A small class-conditioned image diffusion model, trained from scratch.
Model: 32-pixel images, norm layernorm, activation gelu_tanh, patch size [4, 4], layers 6, width 128.
Data: trained on stained colorectal tissue patches (NCT-CRC-HE-100K), 90422 training examples.
Rows from block 2, named by matrix and row number. Rows with one number belong to one neuron. Each number is 500 + 50 x the weight over its row's rms, rounded and kept within 0 to 999. All counts start at 0. Numbers have three digits each. After the name is the row's rms in percent of the matrix's.
# fc1: MLP up (model.blocks.2.mlp.fc1.weight, 512x128), inputs 0-127
# fc2: MLP down (model.blocks.2.mlp.fc2.weight, 128x512, transposed), outputs 0-127
fc1.68 110:474478482471447524498470482455488541479533443490552530534443545546500439508494492508546484517526541463513552539559530385607446509383439454339482584484525525495399553454424466502461516514481395495524475555462526575536499548406516489659505505433505509479471582312508488409525476449454466498492437525449537507552516520451470537453539465515455513528499422489514525436459536499484484548484
fc2.68 095:549583508515501557529522516527448531456426555483426511503492455549531541462380491546429509487559451544589521549487496527680416479586564504395525429518463547575406532603504572520519493479460446362471502487513583481478500473460491441617437574507464490480466566434548521494546519461463492411449473547458524431568499492457511504484487552491519455469435482488510518546521504454497482523562
fc1.69 081:508494498656603472541543453519466441551525529406591502523432534484529488522512490499534450498502529446516460502514522476498492517549470531421450550523486424493485419514521482547505528520563517482525502534503439481404522521524448392488554571480484500499390504444475519458533565385476511432477517657595449515412447402498571535473614492463411529523563542510444463543555544483547466564536
fc2.69 092:498469481680449443429501560449511374485544512599438507514545475441530444512572543452505443575530516512543522562479513506550491471413580560405558455519472526501502477450501508526523406448518485482507462424513499478494506491553530545514451523521493465418590497487516455454453410457505514542488438357456550539474504390540457572573390555447521526519569506517502507510557540443496489489561
fc1.70 093:487674485466494503466500449469453493430604544489476456466459607471512484442486516505435497448532525522526543570507475424574549495456555504486496431517613561560383472622491552459536446478475626389468478416493584595492455483489455491508476487506478407470472558469464504480414459505450515532541483510484532567502489469548441516517510477445517442494526368519512501457529446555528484512456
fc2.70 092:523455651510507509492519545486511490510530490505638483545418478510515495495464479497536496532470493510574375444432491422454438434508510509673499369538526581414461530551527536495519526485445504419509515487527505396473552445465601501611499531488510450452502495463512395530540463495479500494475480476514499492517476485449527495517442446501399459550507610512470489605437422517536469498487
fc1.71 090:467500512558478471492416538470420398490491499414521546484509553508497525514430442468520451477530515448514496540482528576460472470484478580467382564510494528455641511528452418497508514411528530449523551498495452465466468530483444505546590481519572447418457442545479537436397506413542403476439533559610418532483543504552571554473455526603453527484456496432495478493456414534448402562490
fc2.71 065:533486503481475447502445582482508470560486473390490503504508453505569549511454457556457576502415508562533445497483485552467555466512539437528452538561482503531631533553474576501441440484473530534524418454530496498565558538495478523528610474425479535617489481437517456395556496479509602564540372616629507508532453519544486479514557443465421534387496496527504486478434469518462499489565
fc1.72 108:559524435448581464570562500483486579580517479482545535443456582474465513567576541475512470521532451510454484499538467496513517550566512523458558555444567440497454453518556518574478529526510493479496557490538449427554567591517463337515438531462518487504481416410577533430559507481564514517521462487468569568446424430589600430581507467482495446576470546469448452470544484517621508447491
fc2.72 107:483475519416441453403391546493548540573500421572482482468482594451477552654510559511489443458498565527513513490515529556500465424471458504477461518454505535455470507534527519480525508493508481497497519496520514603433533523481543495503547549446512477506496378496429486412485463456483498528498487549605377461507492404391418435400391541471538418569464515558539482483474515473561490422461
fc1.73 087:448526484457476452455508574563512461492369539489510475425492507552590453465476496573466503544463503532564445477478538437515468533482423573402470521504527557565474565481584598451538497518524489530546542479574583460505454519524495448469478488526508514515545503445419528507511407511635564488525462548491387523435446445506496526555531457492522518446434489607446618374486479498586468519425
fc2.73 069:509535510473518442516600575525603531505376516482501522498500504517437529581445401557437462565500498523479553512480568358485440436466441491435475508550386503525519455515468499519524606566526502442479408483461581494545434564618473569514467570565467455504590537525538586573541525528460487474485474535491503469546495532459566536503522491441460441436575499491545511567537506422487436498559
fc1.74 106:456508401515507476445565614522500465520609525499571536456549601487662493510504536601520510535523516390522520580479499492567437460488428514458450475471465531454526501462531481445430505562489484502502579518505482415483458500455502360547428460496581499575554540522604538495470520463548530485503515545535369472478509434489520500575548472547429535469508515529505427495462492514616492516476
fc2.74 112:461543433447490540564506382468537443491522514522481504495460473435586458503498567618498543437464506451581609386499481394472521556530543534439565484490522515519497465480502529542562514470468516576515618405565437534510486533508503605503611481458417424539437517504489468519532583535477588532455492439493601557470517458477498529369560533509513499457533499435505510524477484491584483514457
fc1.75 092:520590598464427364493575485507476502423585518499531562423473482447509380462522495471475446514532479515467459553537474530470478503457485476472504500528522570577437505454448487582545503506497424407525442440474511505572514510596460513430550457465456552490537459438572527460432444404432435458467554545490429475498448551460396514469508557530497415475523449495516358490485567477492435444481
fc2.75 086:546450557537444445439462508526511514528556514498446433505498505496492492447577489446524497476540540479628518457534474470397496582554479478484489517487534614373470505556483513436586471498495525501495451566507322515436520515633492441530523490503517565484499487695509436508508423438526468545534436447524531492484503532542518500522466534515611466552474433492541478492475586518500447491533
fc1.76 075:514480557579457447513529548479544603552496489516531500424472564528473554507508515493565461507511607566467449566536489579518532460513327603499519583394460510373483445489554522544520501431534537520516456580391577450517501540486483491456476398499471482464504531482449507513472483504493446460517548444478497450422388540575453501535474515558414488513583434544551488464447533474482426464506
fc2.76 054:525525477489439451541587571534515474495472504503435482544486460495415465522568503522542494502423446382468395488556393537521453438486386404519460515606500484576465466446463551461510430390472509518513458516551524541458616495488457536485516525416467521660541505496541475575504447437490519534571586520456504451443518409472487492519467517572536512506401550552486515496461499508509448430491
fc1.77 109:550582447584477613462496471468458509493646481490526490451551504595488489435460474480586470524499584469462502479523457448532434525411497500500557535497482521497534492484507550581452508437394466531474517579434506439459494461489421420461485485479434530507595536425567574496575494531574545448484626519531542485460502471528492468499530430513442525514451400424334487509499459479510468511488
fc2.77 110:503472579564560529503562553486496468444570395494564513474450412503500531479504495504475480424546470438479487554521502550504591481539458528539406492521494483509501490505497586415485521622403455486565495376459451512529529489441536531450545509489585538549419541462413427547541587547519557594518488450436404488500517441443481486492410523497564533514481451507638482463506554579451462563496
fc1.78 098:472558501510542446507469545512477550549503566510532503519352472479515514558559607480422473530572441484503513450444509519580473413526545514382525464466542574589572550408525486486500505493547510341521476466495476480540474490396550469375526455566503544580517523528483520527533441488478459496504375491466495448487539496524433537514503627555458534507599515551517536566524513561509453476486
fc2.78 076:494470595483487445511508482530541525574582508482346527497578480518520530469544441508403474499537507517482513410473523479527506526515500499511469496491543512390576541452493497490556498494539648445492496530498534511473569535391473399434491520505496445543507502698453684470576485440574540528484532477547470459571508474522512513494516549524505523462499424453466534494513578470494464512509
fc1.79 110:529411532501555620519507447478521520480402480484541490503466428492496498455494499523472562447440538463478531452549509458400491528454508505425475461530456459499477533545560503469480418437480410561503538508558325580458558578448489407522457513548510468477457532588445569562563516543529498557479635450521477545491487512548580495549484400459498464558439436498483457374528481492541549528511
fc2.79 121:481597593499451634483513536414520481518445423518549520460463542463485477497516509469647536483456471473527530534542488470384578503519519464518539411419518476477432463448468440541532408450477450453531501501465353435516443573514502484463560446522521446484547502483514507538342506521452459524543422466528492472497488473461449470570583569506453455490522448557561450546544570473498506473551
fc1.80 121:614488506439466500515520499468514530467508564450525528501453555525585525410450504514502512562437485424464371485493445503507440516554492391483471515411494483497496486457465434557489521400585513493507528453630536509483429528527486432497573631441494504516491466464548525576495475486560486500555515555595502526494581483459549535475560464517528498499525475315501511423535408514519520397516
fc2.80 070:530504476467559608475525522373491539461496585522413575543472503531554530497473496547496489439450487422447432514526507506619521556505531470516532408450515422604504507459470509498539603552548687525385476529559532519520554483561451538501521598480467442522559477421501555514427500425427459523483535521438492470459524484522432507549535546507536578514497555602491497500465455502534508470503
fc1.81 079:490575505401507498536486563530501454448513484586581464476529533424457465499481504442654452511579511531491442516553470609498454525532502527573540541454574470490503405454518579556455521566520484494475439560445508431462586498520462465480462501424463520540585533417538531539541514455539432541489515449430538548407441491506567509490487515534546388479466538517407435470561503423581552404489
fc2.81 093:452479495363513530541521478475501543446503407533490508476376547366454555558505485502493574440500523456487480451524562529520544486492474483597402579530484505456498518465544511548510486577495480519453572517506519523473524519473548539528521518448527476532447485502455474442400493446525460464469494559529390475483422560468412376498338552536422374442470470497537467493552515490567485530546
fc1.82 102:573505505474522548511473466603502508539533548498544498467538604459531507481556516597545505501461476513477531544494503496544419489441476511498535514477477465515407474500457534547478525522526467428510480475501429487483611538556488322414554567431511526501608370425565524573565503543611418527479502455511487516463492529561390507480620487519562584547525550545506463532510490519439444437508
fc2.82 108:559494419462502579478537605541552449435506533507519487505401572398502526411514470505575435451536530426510492523465437454496541577563496513524508521550556494441465527526497528512494477518500452540470480590552521475541385518531531484373510535503497489518420382507435481522471484497418490505458464539545406522495514527438662478504575525511490612558519470462369531507486459469418527497515
fc1.83 113:508488550499500458455551472420586441455581509460510470477484478449595505487582449544599462483521571605424555484300450494446455487392513528584561404471474565559480525514472498509512504455521474507504483457517404536531451393491484404454472519549543538560506489515477502534511604439560511536441538575476472615486464491515503490510464466472522429489473500524486475422570523541535513492538
fc2.83 118:440442492488477428518499497478521503575561437514575479459468584515558475487492419468366542457544522467493457469390522487445531500524415461585515393485476573377471428553461495515489519477530500491521527544481462307476506329486519527520495468496543502466507493500408432485490410494506442525501482500529478500527513484484581557515467435460441437535548545531550456532520526513508434538410
fc1.84 090:589554520470622476486554497529462509518487438362517487493488455493634492525463577515500473530541489541521607453545330547481539525549416503487657485502480497472521497536584448554506502505527459503543455543517497498532443497504547472529550477537566506556480481457511529541455413507525475436513520540436463451465422410457512561467452525457521531443512477470509418431450478417449469540395
fc2.84 064:487368599500526369507534459570521414546485510528483501500501495548536501533479499509545482505493559492465422480595518495454498482416515521541532590504467541548639525588471526527513505513483450541469503539491560384450471461631473533591450507478517487485463505545460522527608567525547519469524423545506496580554553516504528498489500455531502488472516581505504323602505570468439491518493
fc1.85 079:476549553472462475499460561511515507536574490525532504453488542470450560590581478453503351537476533557505449519492548587504451508495427615491632552458497546419502475472458548423493495551651501490530426439485530433394492500513519503443578528536575501529486519463441496597518439503527567466550537459458493536437539566496399541482511547450461408491457458573495511417502520487489539560476
fc2.85 057:479446505471547436532467571533498531583566429582411514503495502462486531493588479590540535527557580526506503502437555517545498455488351483513577503546558494546535546401556440486512445574504501534499550450429600546541510494496426523422514555555591547571473503563504562573510521463536465512553438499467502537576435358507555512502481493574500470494523485537486468468495630490452573438510
fc1.86 099:560471561509537612521472487389535534425433452472511517466501594530433466449437529531575508479523522497434485591532533505372519514414510515455543506524456605431561461508516532479564488444481447458491565511483693488461460537477536458392481566497525493483462521440452573422438585597604553539543472458496516529441526515523474481512553536496502479503495502556500540461523444490519462564485
fc2.86 082:457555501502465657483491502468561523560329497558577503449497530439471496488497453457521546507511436499515438483485501418360490531585486497526471472434528491549517461536554453504428451471454430560467541473480596527509526547460505510331537499543468518515530481462521408435371501519467526538475505474472515468491538463512504463552524504497499535556520465535398612493495450504464611495483
fc1.88 093:575622596481455475456510471546548451371510639458629465560471487421518544482522494465476465432483627532489557551520473533453513477622532568476546440501430525466552486518532475443555462432512548401471534485531480461562526381532500447485515482434556465549556523529527564441448552467458563546458574443520485500544487547494545487546526537497489464464486440453479493495438524562472549510492
fc2.88 146:514493516442519549513507530521513402503526462498450472519528503451511548527568555472477481439468478520611523493475546508555462490389482516516475482461538645469370491453472552480545458539456409400449511498475542522520584597476490553449456473483510560548474477587521504493529483419507517497581548525450599523438429485496468435475502569552586566536506390490484563343461480498458505507597
fc1.89 096:540550441485519480471546496505495490537450447550522622540487509507477449451507534455561500516554504421490503581524514324460430450543369511463546548538451521501548501481504483475480489498566492487416484462472401425500485471501500503552536397519431596510459494465542509444363459513580464525365598466551517508552474427526512535524510527509533447405565485429476433459514472506520548567537
fc2.89 062:440572571462615490461573469517522461489430486529487438512476458455505439544483441536452479541483460562578413456549477478461457510540446514457614570453575504533470453452503428443426533485460484515609451455517500539457529500435599567546499529442429529520473508519594530520549484547420551489367496399565470590408482611495475452521488487466452475570515498450532513531485517490466535466424
fc1.90 089:488570524460474505464478600487418471407470513455511497588504508513526442466515569510488536496485507570521484501590505562560506554580465380517625481474501428531500472475434518461459498536596486525483447552341435520529500464528437471578531552504486408431587516487529503524537479487457567551406491491492469499414546476439446501552495498569434590439512536486496475418543493414489506623508
fc2.90 062:520333514492542466525556493545495457574520414477503463451497510530524482517533529548539450530501536507430519464594589605510528507419499521567526523526539498535567575442496462489508527538464460509484513523586487426455476476658483560614466484445511479525485469532417519527561567509564498518466394521487469548592525514502508506494499470548443503513550560466474325520526576425491544438454
fc1.91 080:583495503497568457530467565515567568584470501472521520464400561531497577459522479584510525524520546513461451521591479597511500519528497355517501516431453528441460457433451486562511479525441527478524452464523555532543534417490496506518522563407455542558454521451479478530569530503517517429485539563640459424432532550566492479470554563484449512567469389534504478511371578538576497466566
fc2.91 064:533512521593426501486410487501457438456505475451436491503571472512455439520491442544558531455536498422517622535589528522502484455468542573561567459458476520550460461432468587427528467482450498497494467409451518434536472446440483519489533521511505511412443485526539529523458416509496464528417564565614563412429535479470463506536523515565550550542491657566452486490414576535489471402481
fc1.92 128:531496454467502483471445511470514452340470643492537507437512456558549505528430464544508569419516474507444447469467432411506534541545545557453444520503495571462504536485405486472488502538524512445532461491549592535515419502462507496515453479460563447460500532485506515495499540433572398443596405445508411492427537530503456440569570546466510422527544496510554536618501487603552506412521
fc2.92 094:517578509538556632509499538580375531463526553545485446502505497537456562499569515449500512567468563484581417486485549547528486546511439536418542492543513479465491522421425423526559377436533562518471503481499572535433570362464484504530564492482469501457526514614534412498408491487447455560401575503447461500512541522493553433485473504471526430513492530478535428546521541458490597467504
fc1.93 076:549480455501579454496484545519464471409507532509533404479548486515460587535506508541495378517535521566435493501463438522519539437499501335428475453597461464441606511554448495533495524583530472506519631457513466359476455535505559498417554473532469530590470486538538524446385513447497438483509545494547491485478498545508538451451452501417524514420567529481538424461547501552524469560486
fc2.93 052:528543543492607469533402479483541549529556489488458548561464546508534466477550629494481527498525525478445482498506523538505516488469612589407478565440477477564583458484566442536491508539473476466414404514448529568563522520589605480491515487470479573436405479457476543443614514446568581444484451471477452495417514497545510501450493487628507508444501499458443455523499570389505497427502