config = dict(
    dataset='stained colorectal tissue patches (NCT-CRC-HE-100K)',
    train_examples=90422,
    conditioning='class',
    objective='v',
    targets=['tissue'],
    activation='gelu_tanh',
    inner_norm=False,
    batch_size=384,
    epochs=135.0,
    final_lr_fraction=0.05,
    weight_decay=0.03,
)
Rows from block 3, named by matrix and row number. Rows with one number belong to one attention dimension. Each number is 500 + 25 x the weight over its row's rms, rounded and kept within 0 to 999. All counts start at 0. Numbers have three digits each. After the name is the row's rms in percent of the matrix's.
# v: attention query, key and value (stacked) (model.blocks.3.attn.qkv.weight, 384x128, the v third), inputs 0-127
# proj: attention output (model.blocks.3.attn.proj.weight, 128x128, transposed), outputs 0-127
v.96 091:522448430454493494501476484566535504533504486487505471500495514533485544510520548488480477504524494511507465493505497526450514493499496520551526560494502521485454501582520492471476474473488505559523494463480490470504478495496509496510510488521513514510488499494480472487484458507471508479492484472479506485500511486484512486539502511482462520519502543507506547529463495514477499497511
proj.96 085:488482576494479441507529504488482515502445511485500523519465522483510501509502509471499508472467491487480493543504475487548515493484524491542497499492500470523478531527500500513570518477501512510522496483494505493519515550425505523502470506509507472484509496471491419505425525496527503509490495490480499491513510509461512509544514534523488513506483504533477514534499493532517541510490
v.97 108:483493525503491501496506499589511495508497513504486508487531473490484495494501508534472504505507507503494489489481503541575515491494502493534493516516472454485430501480471505498499505497493376596497487497490496477478534508497501512478514499498495500477492511536487507510485506484498484488501466516500502494544497497490515496485489497500469497465482466510504578508501506500492511477489
proj.97 144:503497491491490472500516493498502497510482511500472477487479510514507483502480490500476504497487487496476502505511500529627533491488471483527509423495470568444528488471523486507503494523481548557496491513500477528486521525447513499526490480493511509511504515424498542504440490519475501493530532518478505520509481501469498506502501490492518472509522500497480480519483524500482473486499
v.98 085:489469440463480521478485503524488482512502487488488492509560507583528509507492475476520499498449484502527493505491469484504508504493488518535505474488472546565466520448535500480502474493472567549486496498500535458475494491507500499477480505486491517481510481488479498487523535478488497521500478498488498490499499498508466509489516423474514504480499543496516439520512502512470485512470
proj.98 087:501522581473498442500525513491545500496458533489479480510491515414508515512487485467525490482508531506471503544508501456486484513483501519510490516506476490595511556434481515493442512472521480481525486504503500465522477506519506460496504500518492455491494484507491537500458544483510490508500482490514510496511514518498499490471525494489482499483508507501495483530520527502505511514495
v.99 106:507483525501540507499509482480511494499460489493507582490525484505515487521515496505511525485489511480512465518474493464535502482506497508454466428474508489526462470455494490483580503514497612487511509526514454531502515474513501492496515490517514499495492508463512494491522488491479479507504547510496475507479500508507500489494501455505489490528512533495463442516511498507491485469525
proj.99 136:500529466493490478479493512487499486511555500514491482522489528489477507483475522508489510474511515515496549494483502511416470515542525484472489541491515448474554525486487512502462502507516450459477497501503482437482476468477509463490498495494503505508498484576538521515573572501490518514480477484485508465528512502502502499515520480514518529500500499495523530509497514507533501492479
v.100 119:492467536511522526482525499571492506478480508493504427506506508489501493512533502506517510481468517514481481513498485496573520462504505518476481452504507552441416495454506510485534502475484526528524497498507472550475500431497504519508527504506506491492500481507496492515484519497490507481500552508512494512495492488511501507504495401484500490504471506486513493505501498485510479499519
proj.100 144:497550488518481431508500511501504508523527503498489524513506474500459504491502526515497501516469511505535467519468484504532462527539507499445494538530503501451563500476500503509453529530502486506454510499492463467501478517507528481544492513489493523493524508480544463516469530540485473491492545495507521476481518514525454491469520437482500513488483542490514519527472459533499483493479
v.101 094:524521573473511445540483521461508489523482504520503513506486515510507498492507488491501481488517499525488521494526481498487482540501503502506513507504426492538524489494475489528492510508501503427513497465487502544480509447509505487537506490528458514500516499476534480526458483495515510502485499495503511519459512496490496498499454512504514477534481438467508388468498495509499482491489
proj.101 107:489536457495478564493494517448508491509500494494489485503530448486491510507473482524467492502539502507477503537487510505460508531477528485520491498494432482530454511519497494475477498503497502432489504512508552474505540486528526437476482510491530485511516529526534476459509530503474508509501536463503493516479531491527440511485481486505550519483479493509490544473499531480515524499480
v.102 108:530508517483472438524481504549519514478479483478489513510457473467498529504535495512474492492530523499509553468490510492427474486509506502505532490503452525586449502450496498494576518520529464500509496487507444513496506487505503501518509484480501526491526488476546519486509502484463502498486527498501495523474521501490474498498502513526503487518509554518535511491487518522464521493481
proj.102 128:480473440515508527503492491436529484544504468512452515497492526490488499500444486498454480519495496509507491468503490513442482509522502501529514450514462484485535483495485495507488524522511545495503499471500534472486511541430511534470519518515499478497494522439516542492530465513500467541502489500511489501530485505452491487488535508495517512531497520495515516484504513489477424496489
v.103 139:482488475477502531508498504482430535495511501527502521526529473515515481495470496466521508509485510525498499517483520406451524507499494510532495482463537442519487485511502509483481492519518552545465510516506489564518473464518515504492504502533526486508519475486486500473507514563569525504517497486502508502549515496501482520500492511480540514547502470493476463475501492513497495519500
proj.103 153:502439537475518501497507526529512507501511549503546481529491468512501494462552493478551493474489490537489552511495503491482475519496522503579497552499508467510529512446502527515469458485532456531470505474504558488489466536492493492514484486511506514506504484534488516466512523469502504486502491516509508466523500498513492479510512534443534527496526459499530504510529482511516493488470
v.104 111:496428544518520586515508507494479547485492524507507510490488510485489524502524522518438506486502512507512502498448521483568529541475495523448512454500518526498400512474524508501568495513518542518524506495504492512499506497492500512482457501530488497501496491513482502497529489520523503485521454521516511506546516493498482503504521473497497505503496479510483519509510504508518530491507
proj.104 146:483519424510498460489508503564467493508561466515495487512470498500474485505530516469450514504486527511517519453501482514511478514540520487491488521488501500483612487499467493507489532490517465518490512475504408479480463502507496501503482486485492488507508475482491516553480517487488496483496538515511516468500509498494514491508502476485476515473520484508451495482504478513504484483485
v.105 117:526518512491518524528548515498465520489512534506498549511505505529492511490495503481493494496499464505486480512512513491571507513504512504502513478500451418488523498552548497495442486501533511547509524486482460453514512487494490480580503499509511525538511496529495502502501476489541495526505524492516504514487497522493502519504492574475484494501499441499521468474548498523497482516505
proj.105 117:508480518493512503504521521499528482515530529509457437504492481484524463487538507530535479515528495485502575537527481480531521472446519505478515501484448556444508523498512509497546507513498495518467498490496456474461510516529493453517505488481514485540516510553511488447450510489479517510504504521494479507486479512501482501514482557495507477477510502491468468498489527465489518494485
v.106 105:496506514503475493494480499456482518490510521471511538530462512510478495487509541458497488500491459496509451526540535500538523467504506520525530508473478542515536523571508492475481489492497531558488491455471443415522488489521499503554483495493505500490494459498469492470491467510536497513503484477475498464468486468505482505514511539474470484518488527472496491490466498482509489504498
proj.106 094:491503514549494472481520522498534516523517483492558456513557507500463488505494504483458517491520512500448511446480478496474518501482501486468507540482514490515473541533502483490594501506475485526508513516502496485454496542491531503488500476486497530510519522542513475460468558511470496503496503510474513469521501501550507521485505542512511527493513468491495529530491547502509479508532
v.107 107:520501521514512506489494517539553531493476488469507516470443466533526500455480507494538536492520517480497504476548509449492482505498505489473508496503477413494521479474535492536483485524520517445501474503484519453476522546489485491499502492477505530475476473525497491530523494438532496500501552468517465524478509529500560506519545493500499497480491474492486510511503507486490504476499
proj.107 112:502516461494517556537507492485482518509527550509483503479505528489504487531486538538602509500488475457496520501504531487501509457460516490496495479495484531485494510503529512500493502481493474503454488480495518484527487418528439509515495505481502479499496465502530465507509511511440504473488477481500493548510481504484487511510483486515422512471482497504485460498490487486490474481498
v.108 112:522522503482513456553475544506489458525556462486504541445543505485497462514501485544507493503528513507505510492507510508444499519500485492470521568512516489529553516488451498526477522494470488460503489500477511490551521494495502506525502523471477495484513497507495493494487520466472509478506423506503499495529509513491526483488495458534465494462490487500520455484489495490473529459500
proj.108 113:514491526468495542505541512468516475504514548509509498450475516521525493473448473534521493488525516491467524508526498531481489497502478488488487496517547493541474506488517533505472476515524502463458471485500510587501464444475505487453529513520474480481487482515502487496480445509521503471474517477493474492470498511506518512509474434481521512508500502480472512475552468499500471484520
v.109 113:519486485500516515504496520402530514498513525526498531525506532509480534482507499485510502503525517532515523483458512541562523500487505511474553455498514492460467510549532504497457517513514488465536498499481524448501489492488506492493473505518509503510488485520471505490512505481530524507500419502516504516515508505492521489501459463490493530520485526497455575531471497517506492506493
proj.109 118:488561540510495501486489512566476504476460470491482476479531485514507497509521459478529504504508507526508506536471510509554522472529502523455496493524453514480484488539477508502560517458494510469465493522504412490514484487532474503436506494514501471481485476492442501549497496476477508473513524472528500514483509513503502489503518480455490498482516507516476508498525492500502542505497
v.110 106:481556488478525472493519521395480440503497531524499504471526477496508477487489519494466537514537506487504527506483516485466516480503495485519472454508559497510559501550510489528457511479485431489504477505483534506479487534490517497469514511510509492497490496527474491494459490501496517517512498484500478488539493504495512514499514534488497533477510488514507573489531478484488498501525
proj.110 105:496523511499502554482484485531492501462422475515546482495540521545473492479491489480482503481501526510486497460526474483526518496491492470533511500498544572501431476539503484533562426511493553506501497473511472515535528503494522499500502498519492503502501514472486499496527469473512504469503459515495494514473496490486478503528476493469516471500511479475532486481504527522499502482474
v.111 090:507455489510469479544518525508508505503502491519495441543511514550478515506525479526520513513529505505494530516478509543450511518485485484512522468501489570546536517565473498524485514521502588518496500543491464471513487469488514495504481508507508514535490491470493506499533504505485490507493439514505491510461472491503512509488459446496492498490500558519502536475491512502501499499524
proj.111 095:507501594514497479510503511455515509462479501476480510493489494460519518502498487488514512524490498506512492550468499488429474516530513507478496501511459424573502545491493510499530520480523479463530499520500440480528506592476513508489516502513499470471489480554494508520474480485493482530498506485515493479498506474482493493495499485490487527489484520513491506480515490503510516525507
v.112 126:511434521523496493479482515516488531478512529537500469505494513498456482502466497504484492487506535552519532482485530463439525481477505511534498493485494511549450504497522500505524509524513511472488504541473558490556505528493500507462530500518503519519510534486421506519523521525572512531513453508504512526510480501494497505518487525491519494525518467484509534498478507527529508485489
proj.112 118:517424447482494546499494516513513496513540456504484526526494473493496516499501486450527503491478540505497467500492510508506477509555507498616494484472463486553512497476456504476504522479507505512544510515508477502515470524559508531484491474502501492508505484465510531543466489495473485505497493495494529485521510523463501495511498520510474523475514484517520524485521472487522521510506
v.113 100:487514514521500490480486510527480523522450487516507561531481529498492527515527483538476506468526490499509463483463494518516513482523489473475478495504453526549471518491522485468534477513500517491513518533519515521507487487502494514515497490537531506530480521472498481528460517517503472507495437532518519511485534500490516503514445513493511500481511483515462376486519494540514514494509
proj.113 089:499524514499474487479506535498513494492523499498481489516534504476531536472488474491406525519518542539445540492512495503467489502504499506491464466495442453516548513493486526470466537488505499498505500508491495508525481507510513493477475493464524460515516498494509426493535498507512527497505538467506481488499522503484501511494488551501542526459500479510492572491526496487534533520500
v.114 117:507498522506508521497477508552489557512494495493497404526498528496495507493491551466495493492478512505520476489548513446510505499520504497431485487507546482556480505481522502490521491499522506434499511487491519515496484490499496483530514488509510483498511504486482492507502457543507507523493495478507524507483497512501508505523543539492505496508494484487522384523495488505502517535471
proj.114 137:483522423500499551500521514472522561493537529518488543520502467477480492518493523479525501483507516498438470472517496485457489556460500486515478483509554479505567486490517505503480528485500499440515506505493490506497490436553488454484475503480494517494507512498497496462492540463504503483487521523495507504510500500538528516485508544511474489479492484514509500510493537513467485511522
v.115 105:506440455525503493466462501477496536502483498500499526492468521506456508513490540527450478494523514534501449516455501470505521498502515524500524524520528514515437483505500511490494499475482494522490506524534457461526506497514476512405525510494512508500515519469434490516495482509551508508501482507510475489537491476498500482522509476489460491481495512516487496535467486528536548477507
proj.115 099:483497516538509472476488500552458492493474552480476504497527502510503503515494475470448484504505512516440517530563505504521494507531462501546518517508497432541504531480505530512543504502495536519541472544482450501517517477482482506527472496502490503497493479476521503538481549500472508478528471485513490492532494475510504494530557492483519473509500498523498546538523524518535477505505
v.116 112:508479529498482490510495491480542453477506520493512500520477544514478512504510498518504472488505505478526510508535500607450494453504493511503516524508459481503455500519515502493502498471461563520508471490504535403482531524499490503458490506498503506499483512493454497494512496473480498492502536494479477481502475485505521482475508488514460467509470531504512568517481502503475509485501
proj.116 112:516487486497505480484491498478499494546524492529455502522449536471480505497467503514510532515476532513512500494489491512516522495549512483483473519489458519527438536532484488490574520477505440461536519479488504473493480516443472505514510506470503525511496478529487451527530489557495513505489465506486503505551516483485498504517517481548444501477488516506487502496514496502531454481521
v.117 112:485458537490498443501503513440500491465491527517501391487530505507507479504458511503484523510534489510514516520490518452438515476486488494496476492516531545536550501567483502481498512487488530491478501501491495468501530465502512510490525507508508524488492528481456510507487495488531501500516538501517495499530500487498519498496483531481527447476496514489500572487513497497468485505506
proj.117 124:488480454490481545505515515468525495498487522528508521516521455507482518508513498484494477501478523500486432435483484508418488540548480488516495548496492471522442512529503494510554501518479483474500487502508449482487545578489538481514486494501499525523503493534490521541494467499490482465506496500496488502541491507502483492490504481465495502500509486495559474499510525511514507492476
v.118 122:491555456514469555497510481555479488503481481528508432518506502516540500514493501493500504511483464487462511486471507457528520525508493518482500517511427534506511506525548501479443486487505505470507520517510450535489474481518508478537516511535511473494471493506544494480499488499444514509517466501493520520510505495515529512506470542482522540497492485523512449487517505507536466531512
proj.118 135:497533549500518470520503495511505490483507534510567529507489456492517485504514498514511485485515520495479438564523504472496477500432542485432489510480411463509539494483506507505497474499525485500505501491506507529522525486524478484495506508508506501520499522483496495443481494472553494510487515498493489506485486496489469477509476551499474485495499488509504493495496450484487558462472
v.119 114:513536515483518466498498501490525530477531525518506460468541536498494504478494468535476489488496508450500526512470486515481488466501482492475484522488474424491549493472501484507492467494491551471527491528491548457530517530494498489483499505497507522520466527498499500496572518456448506484495471523534482522439481525479487471496525488503446525473498535507493482523509492519472505483510
proj.119 118:487494478476499525488500514454519516452531471503438497446444522480527482487487498513530486513511522479524504558504505493445506456521516509499500536503482523491508520476477503501470531461488488496482485517499516567470462457475491477458515530476486486494488498555472471532515487477546509487481438490541508528505507509490514499498494467487468493493501544495507518458484510486486505486512
v.120 101:503544480519476502485476474537478461521538465481494532488493490510520495517518467502528515488467508503505521503589480533615485513494500515545496439488497493501521523490496501484495502488488466590485515520506517531508463506485512503491505494500488478490503494507530479490481511487473516502479521522518480483483489463503472505486486459521524512463521482521459484492510497482496470508501
proj.120 112:489509571494498452509508500485550514451493498509517461489552513486507498515488510484489494472509475501495536488435490473567543495442467493490485465498539526488522516475513474507450486507463506530519483506498503517506493538535574517533502504513496505491488516517451467437491541496480494523518496488494500507494485481527528515470521481507532523488504520500484507486511510506483498528523